python train.py --model="self-supervised audio encoder (BEST-RQ)" --dataset="read English sentences (LibriTTS-R)" --train_examples=15625 --n_mels=64 --hop_length=160 --input="log_mel" --win_length=512 --codebook_size=1024 --mask_prob=0.08 --arch="ecapa_tdnn" --norm="batchnorm" --hidden_act="relu" --depths=[12] --kernel_size=3 --stem="single" --widths=[384] --init="trunc_normal_002" --optimizer="soap" --beta2=0.95 --learning_rate=0.0034 --beta1=0.9 --shampoo_beta=0.95 --eps=1e-08 --precondition_frequency=25 --max_precond_dim=512 --merge_dims=true --one_sided=false --adamw_lr_other_params=0.00082 --max_grad_norm=0.5 --max_steps=11800 --batch_size=128 --epochs=96.7 --lr_schedule="cosine" --final_lr_fraction=0 --warmup_steps=2360 --weight_decay=0.0 --adamw_weight_decay_other_params=0.05
Rows from block 6 of a small self-supervised audio encoder (BEST-RQ), named by matrix and row number. Each number is 200 + 30 x the weight over its row's rms, rounded and kept within 0 to 999. All counts start at 0.
After each channel's rows are labels from the 100 clips, of 14976, where the channel reaches its highest value: "strongest on" is what is common among them. Only what is clearly more common there than usual is listed. The data: read English sentences (LibriTTS-R). In brackets: how many of the 100.
# c30: last pointwise conv (model.blocks.6.c3.0.weight, 384x384x1), inputs 192-383

c30.259,216,244,174,198,179,187,215,201,226,198,182,245,191,245,197,212,285,160,174,199,167,231,233,191,202,157,193,191,150,224,190,239,205,226,197,223,182,158,178,174,206,197,205,205,167,187,211,156,180,193,216,217,205,224,165,189,264,225,186,180,207,196,228,217,217,235,224,231,233,214,128,200,160,197,159,199,236,176,268,215,204,167,185,176,195,231,174,192,240,182,201,181,179,151,186,220,154,215,217,189,215,186,208,207,177,227,142,263,176,211,182,221,163,174,189,198,268,225,236,241,210,181,228,156,141,200,226,204,190,244,181,205,236,211,184,200,244,199,197,243,248,220,178,209,164,232,173,205,202,270,230,250,123,238,183,156,204,181,169,243,239,190,164,232,175,236,176,199,252,223,256,227,184,189,192,164,203,261,148,215,189,157,157,193,177,184,244,212,260,143,181,195
strongest on: voice: male (86)

c30.178,202,175,202,178,191,210,192,193,249,180,252,197,168,188,201,165,187,225,203,158,191,215,205,180,221,229,157,169,158,198,198,167,164,135,195,212,246,201,204,202,188,176,226,161,221,160,183,189,249,182,181,191,146,173,251,168,191,209,197,194,222,235,166,247,174,219,156,234,180,184,177,225,146,209,204,173,264,168,181,227,240,202,222,201,214,199,205,179,175,207,230,219,238,194,264,179,231,211,226,204,170,167,148,211,215,224,227,157,258,214,181,243,198,220,192,211,189,231,187,169,218,162,196,193,241,203,225,170,244,180,268,202,204,211,196,180,205,228,150,193,189,177,210,192,209,187,225,210,164,233,166,245,172,237,189,255,147,205,188,184,199,178,128,213,202,277,222,203,198,240,184,223,162,210,176,185,152,210,175,181,148,235,199,180,215,121,260,160,236,193,259,186
strongest on: voice: female (85); the word "said" (44)

c30.247,192,223,197,130,203,204,203,173,166,201,225,160,259,229,179,274,167,173,179,249,223,193,213,145,250,186,242,189,250,190,236,241,221,196,232,172,152,192,169,188,267,226,217,236,205,231,204,153,220,187,186,191,194,203,201,117,185,188,163,168,242,206,210,183,206,235,222,180,260,202,192,189,224,215,201,177,226,225,199,248,186,189,171,200,190,200,218,169,168,204,137,217,204,196,185,192,237,205,184,191,202,229,162,187,245,208,199,188,229,181,216,183,244,213,174,232,222,227,262,240,195,198,151,185,145,210,290,174,203,175,187,201,213,191,206,189,175,158,157,198,177,215,175,160,157,178,234,175,193,207,207,167,189,172,216,174,252,181,182,208,194,227,208,183,189,187,197,202,187,200,184,198,226,197,185,217,228,203,213,199,233,150,225,232,224,206,185,195,218,182,237,240
strongest on: the word "you" (35)

c30.76,223,222,268,192,205,192,195,213,188,214,208,203,162,180,204,163,206,173,207,175,148,192,189,228,217,200,178,178,215,212,190,223,231,155,172,196,203,232,209,157,232,214,231,180,200,189,181,226,173,187,213,197,155,192,202,237,206,243,145,188,217,159,198,175,206,176,171,180,150,226,185,167,166,195,235,218,210,210,211,196,184,219,178,219,250,212,255,228,205,207,230,171,189,176,219,202,160,197,171,266,224,218,195,218,203,187,178,197,172,215,195,226,209,222,181,214,191,174,181,208,205,178,194,193,181,198,183,143,171,171,243,213,205,184,184,205,188,208,220,212,232,175,212,197,213,203,175,193,241,223,188,160,195,185,193,163,157,180,171,196,179,126,174,194,200,218,207,166,216,154,243,173,194,219,153,185,191,241,194,226,200,168,158,155,241,244,211,181,197,232,207,189
strongest on: the word "she" (25)

c30.1,251,226,239,143,229,188,196,212,200,160,237,264,173,156,195,209,173,191,213,209,229,210,214,188,156,185,186,245,180,181,191,223,182,176,251,198,202,237,177,228,158,167,189,150,135,226,183,148,225,166,163,223,200,235,188,190,199,158,166,210,215,218,200,210,168,235,205,182,208,217,164,209,187,202,188,180,315,252,250,154,224,178,195,176,187,237,190,210,177,225,157,168,203,175,206,190,202,187,198,174,152,169,223,185,177,243,240,185,180,192,206,169,185,184,184,211,208,200,181,151,217,190,170,198,220,143,252,195,179,282,191,166,238,196,165,199,224,215,172,249,213,229,222,192,226,247,219,218,257,220,213,192,240,200,156,188,215,190,164,171,242,259,215,162,219,164,208,220,184,216,198,190,173,243,210,168,224,201,194,244,214,243,171,201,205,171,188,190,239,157,241,205
strongest on: the word "was" (34)

c30.44,187,205,235,229,209,217,202,183,178,123,180,148,195,219,215,183,187,155,213,208,177,206,166,201,176,176,213,196,142,190,207,198,151,179,204,223,201,211,171,253,229,170,178,220,233,217,245,171,170,266,178,211,194,236,183,217,188,196,167,201,261,225,173,173,203,221,199,186,214,177,252,222,190,176,198,188,178,198,206,174,169,222,205,165,190,205,223,205,167,180,261,317,184,220,182,191,185,223,201,190,197,235,188,156,218,189,175,155,180,168,235,215,186,183,202,159,215,187,178,221,239,210,205,166,166,170,211,225,176,196,202,182,181,147,262,214,180,207,263,253,217,180,202,217,183,210,174,176,162,169,181,166,199,152,195,180,262,197,180,302,201,218,241,257,187,208,184,177,190,133,189,297,175,214,207,200,164,215,199,216,254,185,211,167,188,196,205,141,192,169,214,183
strongest on: the word "said" (41)

c30.102,222,228,238,210,231,183,182,171,172,188,175,159,139,188,198,239,200,186,209,193,212,169,172,206,262,225,205,193,202,220,222,185,203,221,161,167,236,165,178,219,140,142,266,260,173,192,259,142,179,178,172,174,219,131,231,218,208,127,181,182,196,198,183,182,243,187,201,207,193,189,252,208,202,234,227,134,194,178,184,243,190,171,203,214,198,191,227,287,194,214,159,149,224,225,208,207,141,211,192,189,163,209,251,200,195,198,184,180,224,198,189,183,207,126,185,161,162,177,196,233,169,228,277,172,202,227,166,180,198,207,180,194,148,199,203,225,178,213,196,211,202,187,171,258,149,231,162,198,199,195,171,202,162,222,222,204,168,180,194,213,209,225,193,210,200,170,188,185,183,213,235,160,195,204,172,233,215,211,244,195,165,186,196,177,186,208,233,287,230,204,206,239
strongest on: the word "and" (68)

c30.168,186,137,193,178,234,177,196,200,149,269,180,217,211,223,185,242,246,220,216,191,187,188,230,166,212,191,156,206,162,174,201,200,270,229,197,168,157,252,210,228,246,206,178,196,167,180,178,122,187,209,178,178,209,193,196,241,199,209,192,206,200,175,264,167,201,205,280,206,187,181,188,209,243,189,219,226,184,183,197,164,195,180,288,231,156,202,233,238,172,183,204,141,198,192,187,220,194,195,191,174,201,208,197,251,224,188,231,218,184,193,167,160,189,243,220,173,172,171,189,175,219,187,173,215,165,274,182,182,145,165,196,206,230,180,188,175,156,212,186,236,171,180,222,238,240,194,167,228,181,206,199,191,191,175,196,174,203,215,245,210,175,201,181,225,187,183,190,187,182,196,175,154,246,189,186,154,218,236,174,207,188,144,219,219,250,180,213,192,169,242,193,168
strongest on: the word "he" (38)

c30.192,177,202,167,243,186,159,188,195,234,171,179,235,205,172,208,203,176,176,221,260,183,196,216,245,209,191,240,221,170,186,187,180,114,136,197,163,213,207,235,190,130,190,231,203,175,217,249,152,208,193,251,184,223,167,192,155,225,217,170,205,223,164,255,163,164,217,199,193,258,261,192,179,190,221,244,168,209,206,174,208,228,210,196,223,239,183,204,189,187,221,190,209,226,197,201,199,188,254,207,201,216,208,231,176,230,200,200,206,239,205,197,174,175,215,234,201,185,246,189,196,207,216,202,191,244,240,155,294,185,206,188,208,197,220,213,190,180,200,179,183,211,169,179,226,215,170,225,261,210,221,193,198,176,218,224,200,149,224,198,168,201,207,216,209,206,208,202,184,164,251,237,242,208,210,178,189,205,177,226,222,218,214,200,193,198,162,180,168,207,218,253,171
strongest on: the word "said" (72); the word "he" (60)

c30.303,170,179,252,230,208,211,233,234,177,189,204,303,219,195,160,130,164,170,192,223,215,173,249,201,180,232,179,165,192,167,184,176,178,254,165,169,171,167,207,223,145,262,159,200,198,186,208,144,177,182,214,206,264,184,140,291,240,156,209,159,174,163,245,193,218,202,187,223,223,209,190,242,220,212,213,218,206,180,219,196,202,172,194,240,199,211,167,207,200,178,202,150,183,183,181,208,194,229,223,227,170,194,214,182,211,181,208,193,182,230,257,210,233,255,207,244,149,185,194,200,233,239,189,200,208,172,191,193,205,205,192,214,220,231,216,231,203,192,165,189,194,184,248,225,162,176,172,186,212,225,227,249,190,221,187,191,197,151,211,181,171,182,178,194,196,146,208,247,186,187,200,185,200,236,220,181,182,264,148,203,137,220,199,194,231,201,164,218,176,136,177,205
strongest on: voice: female (82)

c30.315,189,176,174,222,186,220,201,202,195,194,166,154,234,183,182,199,205,163,188,231,203,206,164,179,249,203,171,214,222,161,186,254,213,179,163,173,223,167,189,160,184,211,230,221,180,234,217,224,221,215,228,224,239,158,250,196,180,184,200,216,180,177,180,175,215,201,185,225,229,190,204,116,192,171,176,208,214,214,196,219,192,163,253,228,206,172,234,203,247,162,213,170,199,171,192,149,244,212,167,231,207,223,123,200,226,180,180,220,239,219,215,200,237,177,172,196,262,190,208,204,191,233,222,179,171,231,220,212,229,182,237,180,147,185,214,189,211,193,228,182,168,187,146,153,175,232,237,285,179,184,200,186,181,275,156,234,212,217,217,221,206,240,228,247,200,211,226,171,174,240,217,172,200,155,175,181,209,157,139,205,191,200,128,166,207,231,197,240,209,183,195,199
strongest on: voice: male (79)

c30.88,228,193,173,181,201,214,264,244,232,168,165,152,222,127,186,231,195,177,182,233,206,157,177,182,209,191,190,161,199,200,226,196,178,200,148,201,240,187,167,182,195,220,193,174,190,228,183,188,206,192,196,190,203,165,180,198,213,237,166,170,191,190,170,189,207,207,216,242,188,219,192,143,174,238,186,204,189,210,248,203,198,228,211,250,259,236,152,223,194,190,200,230,152,210,167,174,218,145,209,233,167,200,248,176,225,194,181,154,253,179,165,235,171,204,208,184,222,181,185,225,210,197,146,186,238,193,232,183,195,138,198,198,188,241,178,158,240,212,199,190,218,159,200,171,208,224,193,193,159,291,243,189,231,195,168,183,220,227,191,221,221,180,184,212,184,227,213,218,205,155,182,237,170,169,164,230,176,217,134,177,187,194,145,203,194,179,238,183,174,238,166,194
strongest on: voice: male (90)

c30.61,169,200,206,208,132,201,178,157,185,183,192,180,214,182,212,216,226,205,184,200,207,219,269,203,165,209,218,227,168,184,161,171,201,201,184,186,187,183,202,195,229,199,196,194,138,202,171,198,148,202,195,223,213,188,229,200,230,195,237,217,165,188,235,219,177,205,196,223,250,191,223,231,230,225,208,243,212,197,170,218,170,210,197,219,204,219,198,232,205,194,187,227,180,182,235,223,258,237,241,201,259,173,175,228,219,146,204,206,241,188,233,178,212,209,163,209,172,208,190,191,223,204,198,167,149,241,142,143,177,224,269,173,163,152,153,158,163,217,170,197,185,198,185,165,342,188,190,184,160,242,180,232,186,189,219,269,214,199,172,181,169,222,190,193,179,218,212,216,167,200,233,245,163,214,180,233,188,222,247,170,156,187,163,272,195,194,246,186,207,199,218,124
strongest on: the word "said" (63)

c30.74,180,166,186,176,184,149,176,186,195,228,238,170,204,214,241,217,189,197,202,197,252,203,236,155,185,236,218,265,182,208,246,199,194,220,220,218,174,216,203,197,210,182,183,228,217,215,211,174,211,233,150,224,246,234,182,180,208,200,176,216,197,148,135,169,146,208,218,186,225,169,243,230,197,185,232,155,167,226,244,182,192,182,203,152,187,214,185,227,166,205,241,201,181,201,223,195,173,218,173,243,183,217,205,154,245,188,198,261,236,142,182,224,207,211,193,236,249,209,210,196,205,197,224,205,206,196,233,220,190,143,227,218,192,213,248,227,137,140,207,174,197,204,287,213,200,177,191,211,237,237,210,182,156,189,240,221,261,200,218,215,206,193,206,217,161,175,218,194,150,181,243,182,170,190,181,260,177,190,177,214,201,228,192,192,164,203,151,156,206,205,251,231
strongest on: the word "said" (38)

c30.115,189,184,204,144,178,219,167,205,220,217,244,169,233,206,161,196,195,179,199,196,185,246,227,146,244,167,182,241,153,177,234,236,216,163,209,181,200,192,211,199,169,229,220,175,257,200,151,194,164,203,186,186,192,183,164,194,214,189,198,239,152,189,190,211,209,122,132,216,223,193,163,200,189,178,193,200,192,217,167,235,219,264,194,241,176,204,213,184,189,203,204,182,236,178,214,238,265,119,189,201,261,186,183,237,197,197,154,195,226,215,174,198,166,175,196,225,167,235,144,218,165,175,192,195,200,158,216,191,198,246,159,188,240,187,214,187,206,174,183,161,135,163,212,252,285,164,235,229,206,199,202,209,152,192,206,203,195,210,192,184,165,212,139,222,189,248,172,176,183,206,219,204,212,200,187,172,210,191,217,234,158,152,214,232,243,207,244,158,233,261,214,200
strongest on: the word "he" (41)

c30.325,157,199,189,167,181,195,203,196,233,204,187,178,169,240,259,210,239,274,180,247,155,235,176,252,230,220,228,203,199,247,257,153,189,193,228,201,233,189,214,211,148,198,195,205,201,204,177,177,225,201,209,121,193,147,163,136,198,216,191,207,199,168,229,194,223,214,224,133,207,205,232,186,137,214,210,164,201,203,195,200,221,162,217,170,200,208,265,188,167,218,225,200,200,202,217,154,168,206,225,229,255,183,222,198,205,199,216,237,216,216,218,163,195,193,164,139,235,197,165,169,203,276,228,131,208,179,234,146,190,236,210,212,279,224,198,216,234,198,173,182,165,232,157,237,190,194,191,172,201,214,234,185,241,222,182,269,196,212,193,155,140,177,204,160,216,168,209,182,195,136,219,237,227,222,193,254,188,216,234,202,131,217,191,222,191,145,224,227,232,204,195,190
strongest on: the word "you" (37)

c30.11,178,277,157,172,157,189,151,193,183,186,194,208,162,173,208,200,208,178,159,192,198,224,244,206,159,247,224,192,196,229,155,208,221,207,191,188,238,205,195,228,152,199,228,177,199,204,256,236,181,150,202,187,192,207,174,300,213,208,182,205,159,191,179,147,209,226,174,176,196,169,255,224,259,205,231,190,171,189,191,205,194,189,161,205,253,197,184,198,245,209,180,251,151,217,235,165,186,175,256,195,241,224,241,214,224,230,249,200,197,197,256,181,219,184,243,205,225,192,190,253,175,151,217,173,201,216,164,216,188,203,193,169,221,194,192,187,238,211,168,156,208,197,228,227,207,257,166,247,183,119,200,227,196,150,179,179,214,157,143,205,168,141,152,172,236,276,225,234,230,194,196,142,176,147,218,181,183,211,159,205,209,202,197,193,155,196,203,201,132,226,203,190
strongest on: voice: female (93); the word "said" (49)

c30.295,226,219,230,170,187,206,195,178,226,253,207,221,188,234,188,205,176,197,182,247,148,149,222,211,190,182,180,210,184,190,193,216,212,191,187,183,226,206,208,189,194,232,214,253,178,139,264,180,148,197,171,212,205,129,251,205,205,200,202,112,162,173,221,238,189,216,233,174,212,174,219,139,183,154,216,228,141,253,219,219,228,168,194,169,187,255,211,252,209,198,207,197,234,213,221,208,196,229,209,153,203,208,176,175,163,223,183,233,209,198,230,175,224,208,207,251,239,249,170,172,232,173,189,219,188,240,235,216,248,181,144,202,216,184,191,231,169,172,188,123,184,193,157,260,157,183,177,223,202,152,178,179,225,196,211,187,200,255,215,238,188,195,245,222,175,217,208,220,220,206,210,199,183,206,205,159,227,189,170,182,184,189,221,217,204,174,246,243,213,194,148,200
strongest on: the word "you" (43)

c30.300,221,218,246,214,181,204,190,165,166,231,196,199,170,200,160,209,212,182,213,242,133,229,223,294,188,241,189,193,213,206,184,208,246,186,212,171,162,198,205,194,176,210,182,193,186,212,238,221,196,175,183,209,247,232,252,189,225,221,173,238,166,189,174,206,176,181,198,273,195,205,189,180,194,233,151,161,198,207,196,257,145,170,185,147,158,170,212,241,161,215,197,173,237,211,179,166,167,188,217,226,146,197,226,147,243,244,213,165,225,209,193,233,202,183,181,192,245,160,208,135,199,164,216,171,238,141,144,222,174,211,227,185,208,167,233,231,205,188,185,155,194,137,212,274,179,227,173,167,185,206,204,214,207,183,196,152,170,259,201,208,247,176,162,216,191,145,220,248,196,187,161,224,216,182,251,171,194,214,210,213,178,190,234,173,187,191,246,236,218,220,187,214
strongest on: the word "i" (42)

c30.258,213,178,182,155,166,133,121,194,180,228,242,166,147,225,172,213,181,187,196,198,215,240,149,208,214,174,230,251,208,200,243,163,237,165,180,183,217,198,126,220,213,255,186,160,221,161,215,160,238,179,210,204,233,177,182,182,198,171,191,227,222,193,224,171,253,210,167,216,230,182,184,217,167,198,158,206,221,192,235,207,198,229,148,202,169,254,194,217,177,187,171,188,210,154,245,201,192,200,197,210,195,156,192,185,163,179,202,226,220,160,229,229,221,225,218,200,221,214,166,197,181,182,176,216,226,194,195,207,223,166,194,217,194,208,188,133,218,222,273,172,183,206,198,202,200,179,200,253,218,225,190,164,226,195,152,166,208,157,176,186,207,193,200,230,210,200,201,177,187,204,193,193,183,229,248,199,192,215,153,219,208,197,190,295,217,158,145,206,187,226,211,150
strongest on: voice: female (82)

c30.230,209,199,156,212,198,191,216,147,191,228,200,244,177,229,206,214,222,235,169,205,190,215,181,174,167,213,184,197,183,184,202,193,261,227,179,235,130,188,219,192,150,158,189,183,164,209,182,178,217,195,218,233,209,175,206,162,233,203,170,173,182,118,156,205,196,193,181,189,181,179,180,201,216,233,177,209,205,235,192,175,187,225,209,173,187,199,168,252,254,166,207,156,168,182,194,228,209,209,190,269,229,239,133,185,233,224,221,244,132,237,149,181,192,199,205,174,209,265,182,180,229,208,209,207,181,169,183,237,157,205,172,220,215,231,210,200,215,200,206,157,217,249,197,224,206,145,201,164,163,271,152,240,188,203,179,156,163,215,188,178,185,160,210,195,218,203,199,222,184,191,171,187,164,198,226,163,163,195,168,198,214,178,204,232,152,175,157,142,219,206,152,237
strongest on: the word "she" (35)

c30.177,181,241,235,201,209,191,199,218,177,192,205,191,177,287,256,210,211,196,215,207,202,160,203,247,177,205,130,168,222,220,218,165,182,195,216,152,195,223,215,197,240,153,217,223,197,165,220,180,221,207,174,215,208,225,217,197,188,180,210,218,192,184,172,172,159,271,130,198,198,189,188,185,194,186,180,239,188,163,189,231,182,180,211,216,200,223,224,177,231,175,158,199,218,211,182,184,239,188,226,187,190,191,187,187,228,212,150,151,171,193,243,168,233,169,216,168,225,196,213,243,194,251,166,236,256,187,226,159,182,191,180,169,220,213,160,183,189,210,220,182,225,201,249,205,149,188,179,210,160,206,219,204,166,220,149,180,174,181,204,227,174,149,175,199,266,188,180,214,172,156,196,210,260,215,186,199,212,228,208,194,191,196,194,166,144,180,148,178,199,169,185,236
strongest on: voice: female (89)

c30.125,165,249,175,167,184,165,186,238,182,254,214,250,185,169,209,198,222,221,230,148,176,207,157,176,208,186,219,162,169,222,137,228,193,208,169,167,226,175,201,194,131,175,136,225,201,165,220,193,213,185,157,216,162,171,144,157,208,186,265,235,272,212,221,200,175,217,208,228,163,158,199,248,173,162,217,183,180,170,234,167,237,205,191,230,161,202,164,197,217,230,222,174,224,159,171,187,141,203,235,192,209,210,163,187,217,170,187,232,189,226,204,202,265,251,166,200,150,207,183,226,227,209,236,171,204,184,204,167,231,214,204,199,217,211,134,199,154,222,186,258,180,231,216,210,214,163,237,209,215,175,150,191,176,197,216,211,210,214,206,172,155,168,140,192,184,182,192,200,213,172,190,205,221,165,212,221,224,150,154,233,229,182,184,198,222,217,200,242,239,220,257,189
strongest on: voice: female (94)

c30.67,169,203,211,172,180,207,226,193,185,239,155,231,173,242,158,204,226,204,189,199,222,192,225,206,161,171,174,191,182,159,172,183,225,221,157,196,161,166,212,198,167,188,209,245,167,216,221,233,158,182,205,183,244,206,200,196,180,219,198,269,158,148,186,230,152,165,232,201,232,181,207,179,197,234,175,166,163,188,194,285,217,224,222,140,199,230,192,178,191,220,194,221,167,180,210,164,149,245,203,192,202,207,174,194,137,200,206,184,165,155,166,220,190,189,192,151,265,201,189,152,205,193,247,179,184,211,213,227,185,182,189,172,197,226,219,185,233,203,197,228,133,227,226,205,172,192,212,202,219,179,192,204,226,174,207,191,194,218,231,259,206,201,185,170,192,202,201,173,238,210,266,178,190,167,195,217,206,235,183,221,166,260,230,268,198,156,212,201,136,170,199,214
strongest on: the word "and" (63); the word "he" (38)

c30.100,207,170,162,205,236,225,161,158,218,238,170,204,226,210,197,204,228,189,261,184,234,163,191,221,184,221,198,167,212,217,219,160,167,191,171,180,201,223,250,224,154,183,244,233,236,184,207,201,188,189,202,182,167,179,240,152,157,224,187,216,178,172,191,220,245,183,183,207,193,184,190,225,201,211,215,204,215,227,200,165,247,178,212,177,160,174,222,182,183,171,158,174,232,228,258,190,186,230,211,200,211,185,196,157,220,157,206,230,162,186,223,190,184,158,204,243,215,200,204,187,229,243,213,238,228,185,254,216,166,233,191,194,213,174,175,243,203,181,232,190,176,232,243,236,124,168,203,234,176,234,163,172,216,149,163,196,183,145,181,185,258,188,216,201,167,157,197,224,219,155,181,175,204,237,272,191,150,207,182,191,250,163,210,190,277,221,256,216,175,175,178,198
strongest on: the word "it" (39)

c30.17,233,219,222,213,158,182,222,219,184,212,195,179,228,197,167,182,231,159,173,205,184,169,149,238,210,201,164,210,185,189,160,182,114,226,224,173,155,189,208,172,186,229,190,159,227,212,195,246,221,202,213,202,186,225,217,176,178,214,260,208,216,149,152,211,234,218,179,184,183,223,201,284,189,200,151,168,151,154,186,225,201,251,145,212,222,208,197,208,250,196,143,212,214,170,202,179,232,252,175,198,226,219,158,192,245,204,191,194,167,212,179,168,196,152,218,218,163,232,173,167,166,216,222,164,185,286,196,186,246,152,182,162,188,217,244,211,176,196,197,302,212,211,223,209,280,217,173,150,203,292,153,176,167,175,208,207,214,215,265,233,155,202,211,213,181,254,173,194,169,208,208,210,209,211,211,190,191,229,184,212,220,169,172,196,198,161,226,205,234,240,194,239
strongest on: the word "said" (51); the word "he" (46)

c30.64,205,216,197,222,207,209,199,210,195,172,132,196,224,142,192,241,136,199,249,199,234,140,186,234,157,206,201,213,165,211,172,194,197,139,168,246,242,205,210,194,253,224,175,231,212,201,203,197,197,147,203,195,231,189,235,156,238,224,155,193,264,184,206,239,190,190,223,196,217,250,191,152,242,209,240,192,226,195,214,200,203,146,168,203,184,230,183,223,291,207,217,219,219,184,222,171,178,185,208,176,170,227,178,232,156,190,165,238,227,169,199,133,254,184,214,194,172,239,223,222,215,282,184,180,177,157,293,214,158,215,209,196,201,210,177,239,216,169,199,182,190,216,191,262,156,233,196,216,189,167,179,216,182,172,178,215,217,234,230,192,190,177,134,191,199,279,192,186,192,208,198,190,177,110,218,203,198,197,238,239,193,230,280,235,235,158,157,152,244,190,194,213
strongest on: the word "me" (27)

c30.39,150,219,167,169,168,256,175,211,187,196,194,223,160,228,232,210,227,185,243,241,181,194,200,231,255,215,224,219,138,221,212,168,206,159,217,216,130,174,218,231,167,249,177,181,196,208,226,228,241,219,186,256,186,177,188,190,287,174,204,208,182,166,194,168,213,282,208,198,251,142,226,191,183,208,201,218,221,221,200,146,172,223,205,220,194,196,149,215,198,177,157,166,175,212,198,205,195,140,159,196,202,193,251,222,235,191,198,188,232,214,204,226,203,183,201,208,259,145,248,172,175,221,143,187,200,223,202,199,194,171,197,154,215,220,200,164,192,228,202,170,262,238,225,224,195,153,211,164,249,184,185,236,182,214,204,173,255,196,233,186,166,182,197,184,164,221,185,209,186,203,166,179,213,235,256,278,199,260,230,203,231,162,196,227,194,168,220,204,194,206,206,211
strongest on: voice: male (91)

c30.164,220,177,224,254,191,197,245,163,173,145,192,210,210,172,171,253,266,195,148,190,191,216,190,225,220,153,227,173,232,191,199,227,254,202,188,194,193,204,192,252,180,212,142,173,154,229,200,184,212,200,219,221,188,171,222,177,158,203,199,189,178,223,186,219,199,182,205,190,228,211,193,232,226,189,174,252,185,195,213,244,211,181,242,216,204,191,185,190,212,141,192,208,173,256,158,195,162,179,167,113,161,217,231,239,165,158,205,161,183,226,181,154,181,169,261,224,166,220,215,225,175,234,226,218,155,243,181,220,207,212,211,155,180,238,259,179,234,174,183,206,186,181,188,194,219,204,174,244,199,226,181,230,238,209,243,151,191,240,188,180,192,174,175,211,206,172,237,202,220,187,200,191,281,212,213,152,158,183,204,213,207,160,159,256,207,210,187,201,206,273,207,246
strongest on: the word "said" (32); the word "she" (27)

c30.135,233,201,194,240,190,224,216,222,193,176,144,176,178,215,205,188,247,164,199,182,176,249,187,229,176,236,115,244,181,212,230,227,170,174,194,198,240,165,190,174,207,218,200,220,191,229,207,191,180,195,215,201,205,209,171,239,200,229,239,237,194,205,194,186,162,251,233,196,224,186,224,168,195,187,223,230,226,237,237,219,180,175,161,206,150,172,241,222,188,180,236,185,142,220,211,171,198,161,285,175,205,193,231,219,221,172,204,181,221,252,232,172,178,170,194,222,164,224,162,236,234,157,210,125,218,250,179,185,201,147,184,188,227,204,174,173,199,215,145,219,204,195,187,234,396,173,187,139,205,257,162,181,169,205,186,194,196,250,214,216,196,227,223,185,186,224,293,164,226,181,192,181,249,207,228,242,192,208,186,188,226,200,219,194,214,163,197,177,231,231,202,243
strongest on: the word "said" (53)