Weights of a small self-supervised audio encoder (BEST-RQ): 15625 training examples.
Rows from block 2 of a small self-supervised audio encoder (BEST-RQ), named by matrix and row number. Each number is 200 + 20 x the weight over its row's rms, rounded and kept within 0 to 999. All counts start at 0.
After each channel's rows are labels from the 100 clips, of 14976, where the channel reaches its highest value: "loudest band" is the band of the loudest frequency at the time of the peak; "strongest on" is what is common among them. Only what is clearly more common there than usual is listed. The data: read English sentences (LibriTTS-R).
# c30: last pointwise conv (model.blocks.2.c3.0.weight, 384x384x1), inputs 258-300

c30.226,182,179,210,184,172,218,201,196,192,244,180,193,195,220,201,182,205,209,230,195,213,181,217,206,212,234,197,177,213,201,184,233,172,201,200,185,208,198,180,198,224,195,175
loudest band: 1000 to 2000 Hz
strongest on: voice: male

c30.348,200,188,215,216,198,192,180,200,202,201,215,167,197,218,230,213,208,194,223,196,187,209,202,213,229,215,215,192,199,197,164,193,217,185,196,167,209,179,201,224,196,224,194
loudest band: 250 to 500 Hz
strongest on: voice: female

c30.266,207,210,187,167,181,220,183,175,203,187,182,190,199,196,215,206,200,180,220,208,169,184,228,225,189,195,191,205,154,198,224,229,208,206,169,182,227,186,199,210,216,207,205
loudest band: 250 to 500 Hz
strongest on: voice: male

c30.210,203,195,187,180,210,182,196,181,188,210,169,194,210,189,170,172,196,198,221,210,221,203,190,201,199,196,208,197,190,205,174,198,218,191,212,160,201,171,229,178,225,191,229
loudest band: 1000 to 2000 Hz
strongest on: voice: female

c30.75,221,213,218,206,212,193,196,191,181,176,174,214,213,219,223,171,210,198,190,246,241,227,216,162,198,186,228,196,205,161,248,198,222,193,198,220,226,204,192,201,207,182,213
loudest band: 500 to 1000 Hz
strongest on: voice: female

c30.195,206,200,177,190,244,234,210,228,219,208,221,156,186,220,177,203,218,172,236,203,190,178,197,218,211,212,207,178,209,219,201,163,248,213,160,220,197,187,241,182,227,189,192
loudest band: 2000 to 4000 Hz
strongest on: voice: female

c30.29,199,211,201,169,192,168,209,187,163,201,201,198,209,194,195,213,195,183,181,200,197,189,211,223,197,207,208,162,205,185,196,224,197,197,191,198,184,205,195,210,216,193,183
loudest band: 2000 to 4000 Hz
strongest on: voice: male

c30.318,217,178,173,196,163,205,203,207,180,231,184,204,199,230,234,192,206,191,168,194,222,158,183,191,233,186,218,216,234,186,193,198,211,203,162,200,212,204,232,217,210,217,210
loudest band: 500 to 1000 Hz
strongest on: voice: male

c30.303,207,199,215,213,208,202,215,203,196,191,196,204,198,185,158,187,195,189,196,195,226,238,214,190,202,223,207,190,183,246,212,189,191,190,191,212,187,210,176,206,221,172,205
loudest band: 250 to 500 Hz; 500 to 1000 Hz
strongest on: voice: female

c30.4,176,214,204,175,173,199,188,187,206,185,212,194,216,189,219,184,210,166,204,178,191,204,184,178,184,183,212,164,192,212,204,244,186,197,227,185,222,222,173,205,235,180,195
loudest band: 500 to 1000 Hz
strongest on: voice: male

c30.274,241,187,237,200,169,186,163,215,176,189,196,187,203,181,158,181,198,191,190,170,210,206,183,176,178,185,177,177,208,215,175,215,205,215,229,199,189,184,214,241,193,202,202
loudest band: 1000 to 2000 Hz
strongest on: voice: female; the word "i"

c30.377,204,185,237,188,177,191,243,192,198,220,216,225,207,159,225,205,210,201,201,206,205,206,183,189,207,180,213,188,203,197,201,233,212,156,220,218,162,219,196,241,201,226,213
loudest band: 1000 to 2000 Hz
strongest on: voice: female; the word "i"

c30.218,161,179,187,174,205,205,209,179,176,189,202,210,190,160,206,185,214,204,184,189,199,178,199,184,182,192,224,187,216,202,209,190,192,215,211,212,237,198,223,224,213,195,214
loudest band: 250 to 500 Hz
strongest on: voice: male

c30.290,199,210,207,189,213,198,184,244,202,225,190,180,222,168,238,222,186,192,194,193,187,194,202,190,192,207,188,174,191,203,214,240,203,196,227,192,194,212,203,225,208,193,223
loudest band: 1000 to 2000 Hz; 500 to 1000 Hz
strongest on: voice: female

c30.217,233,193,205,159,177,167,208,169,206,201,196,164,229,184,190,184,196,195,198,236,231,207,207,198,188,179,196,217,178,150,182,192,175,213,223,203,220,173,205,208,209,218,195
loudest band: 4000 to 8000 Hz
strongest on: voice: male

c30.225,219,211,154,198,198,233,190,221,184,211,176,188,195,209,195,202,172,189,192,200,175,278,205,194,169,190,215,184,187,211,192,190,201,173,210,205,183,197,222,178,205,238,209
loudest band: 250 to 500 Hz
strongest on: voice: male

c30.140,198,194,199,212,218,193,188,177,213,200,205,183,174,246,217,180,210,199,157,203,177,203,211,192,175,210,201,200,216,178,200,174,211,193,235,198,198,166,189,197,179,197,206
loudest band: 4000 to 8000 Hz
strongest on: voice: male

c30.179,203,211,246,238,188,185,198,211,216,188,195,217,224,188,208,211,162,206,187,207,171,167,147,198,197,226,184,152,181,206,221,237,209,201,187,233,220,182,218,251,205,204,184
loudest band: 1000 to 2000 Hz; 500 to 1000 Hz
strongest on: voice: female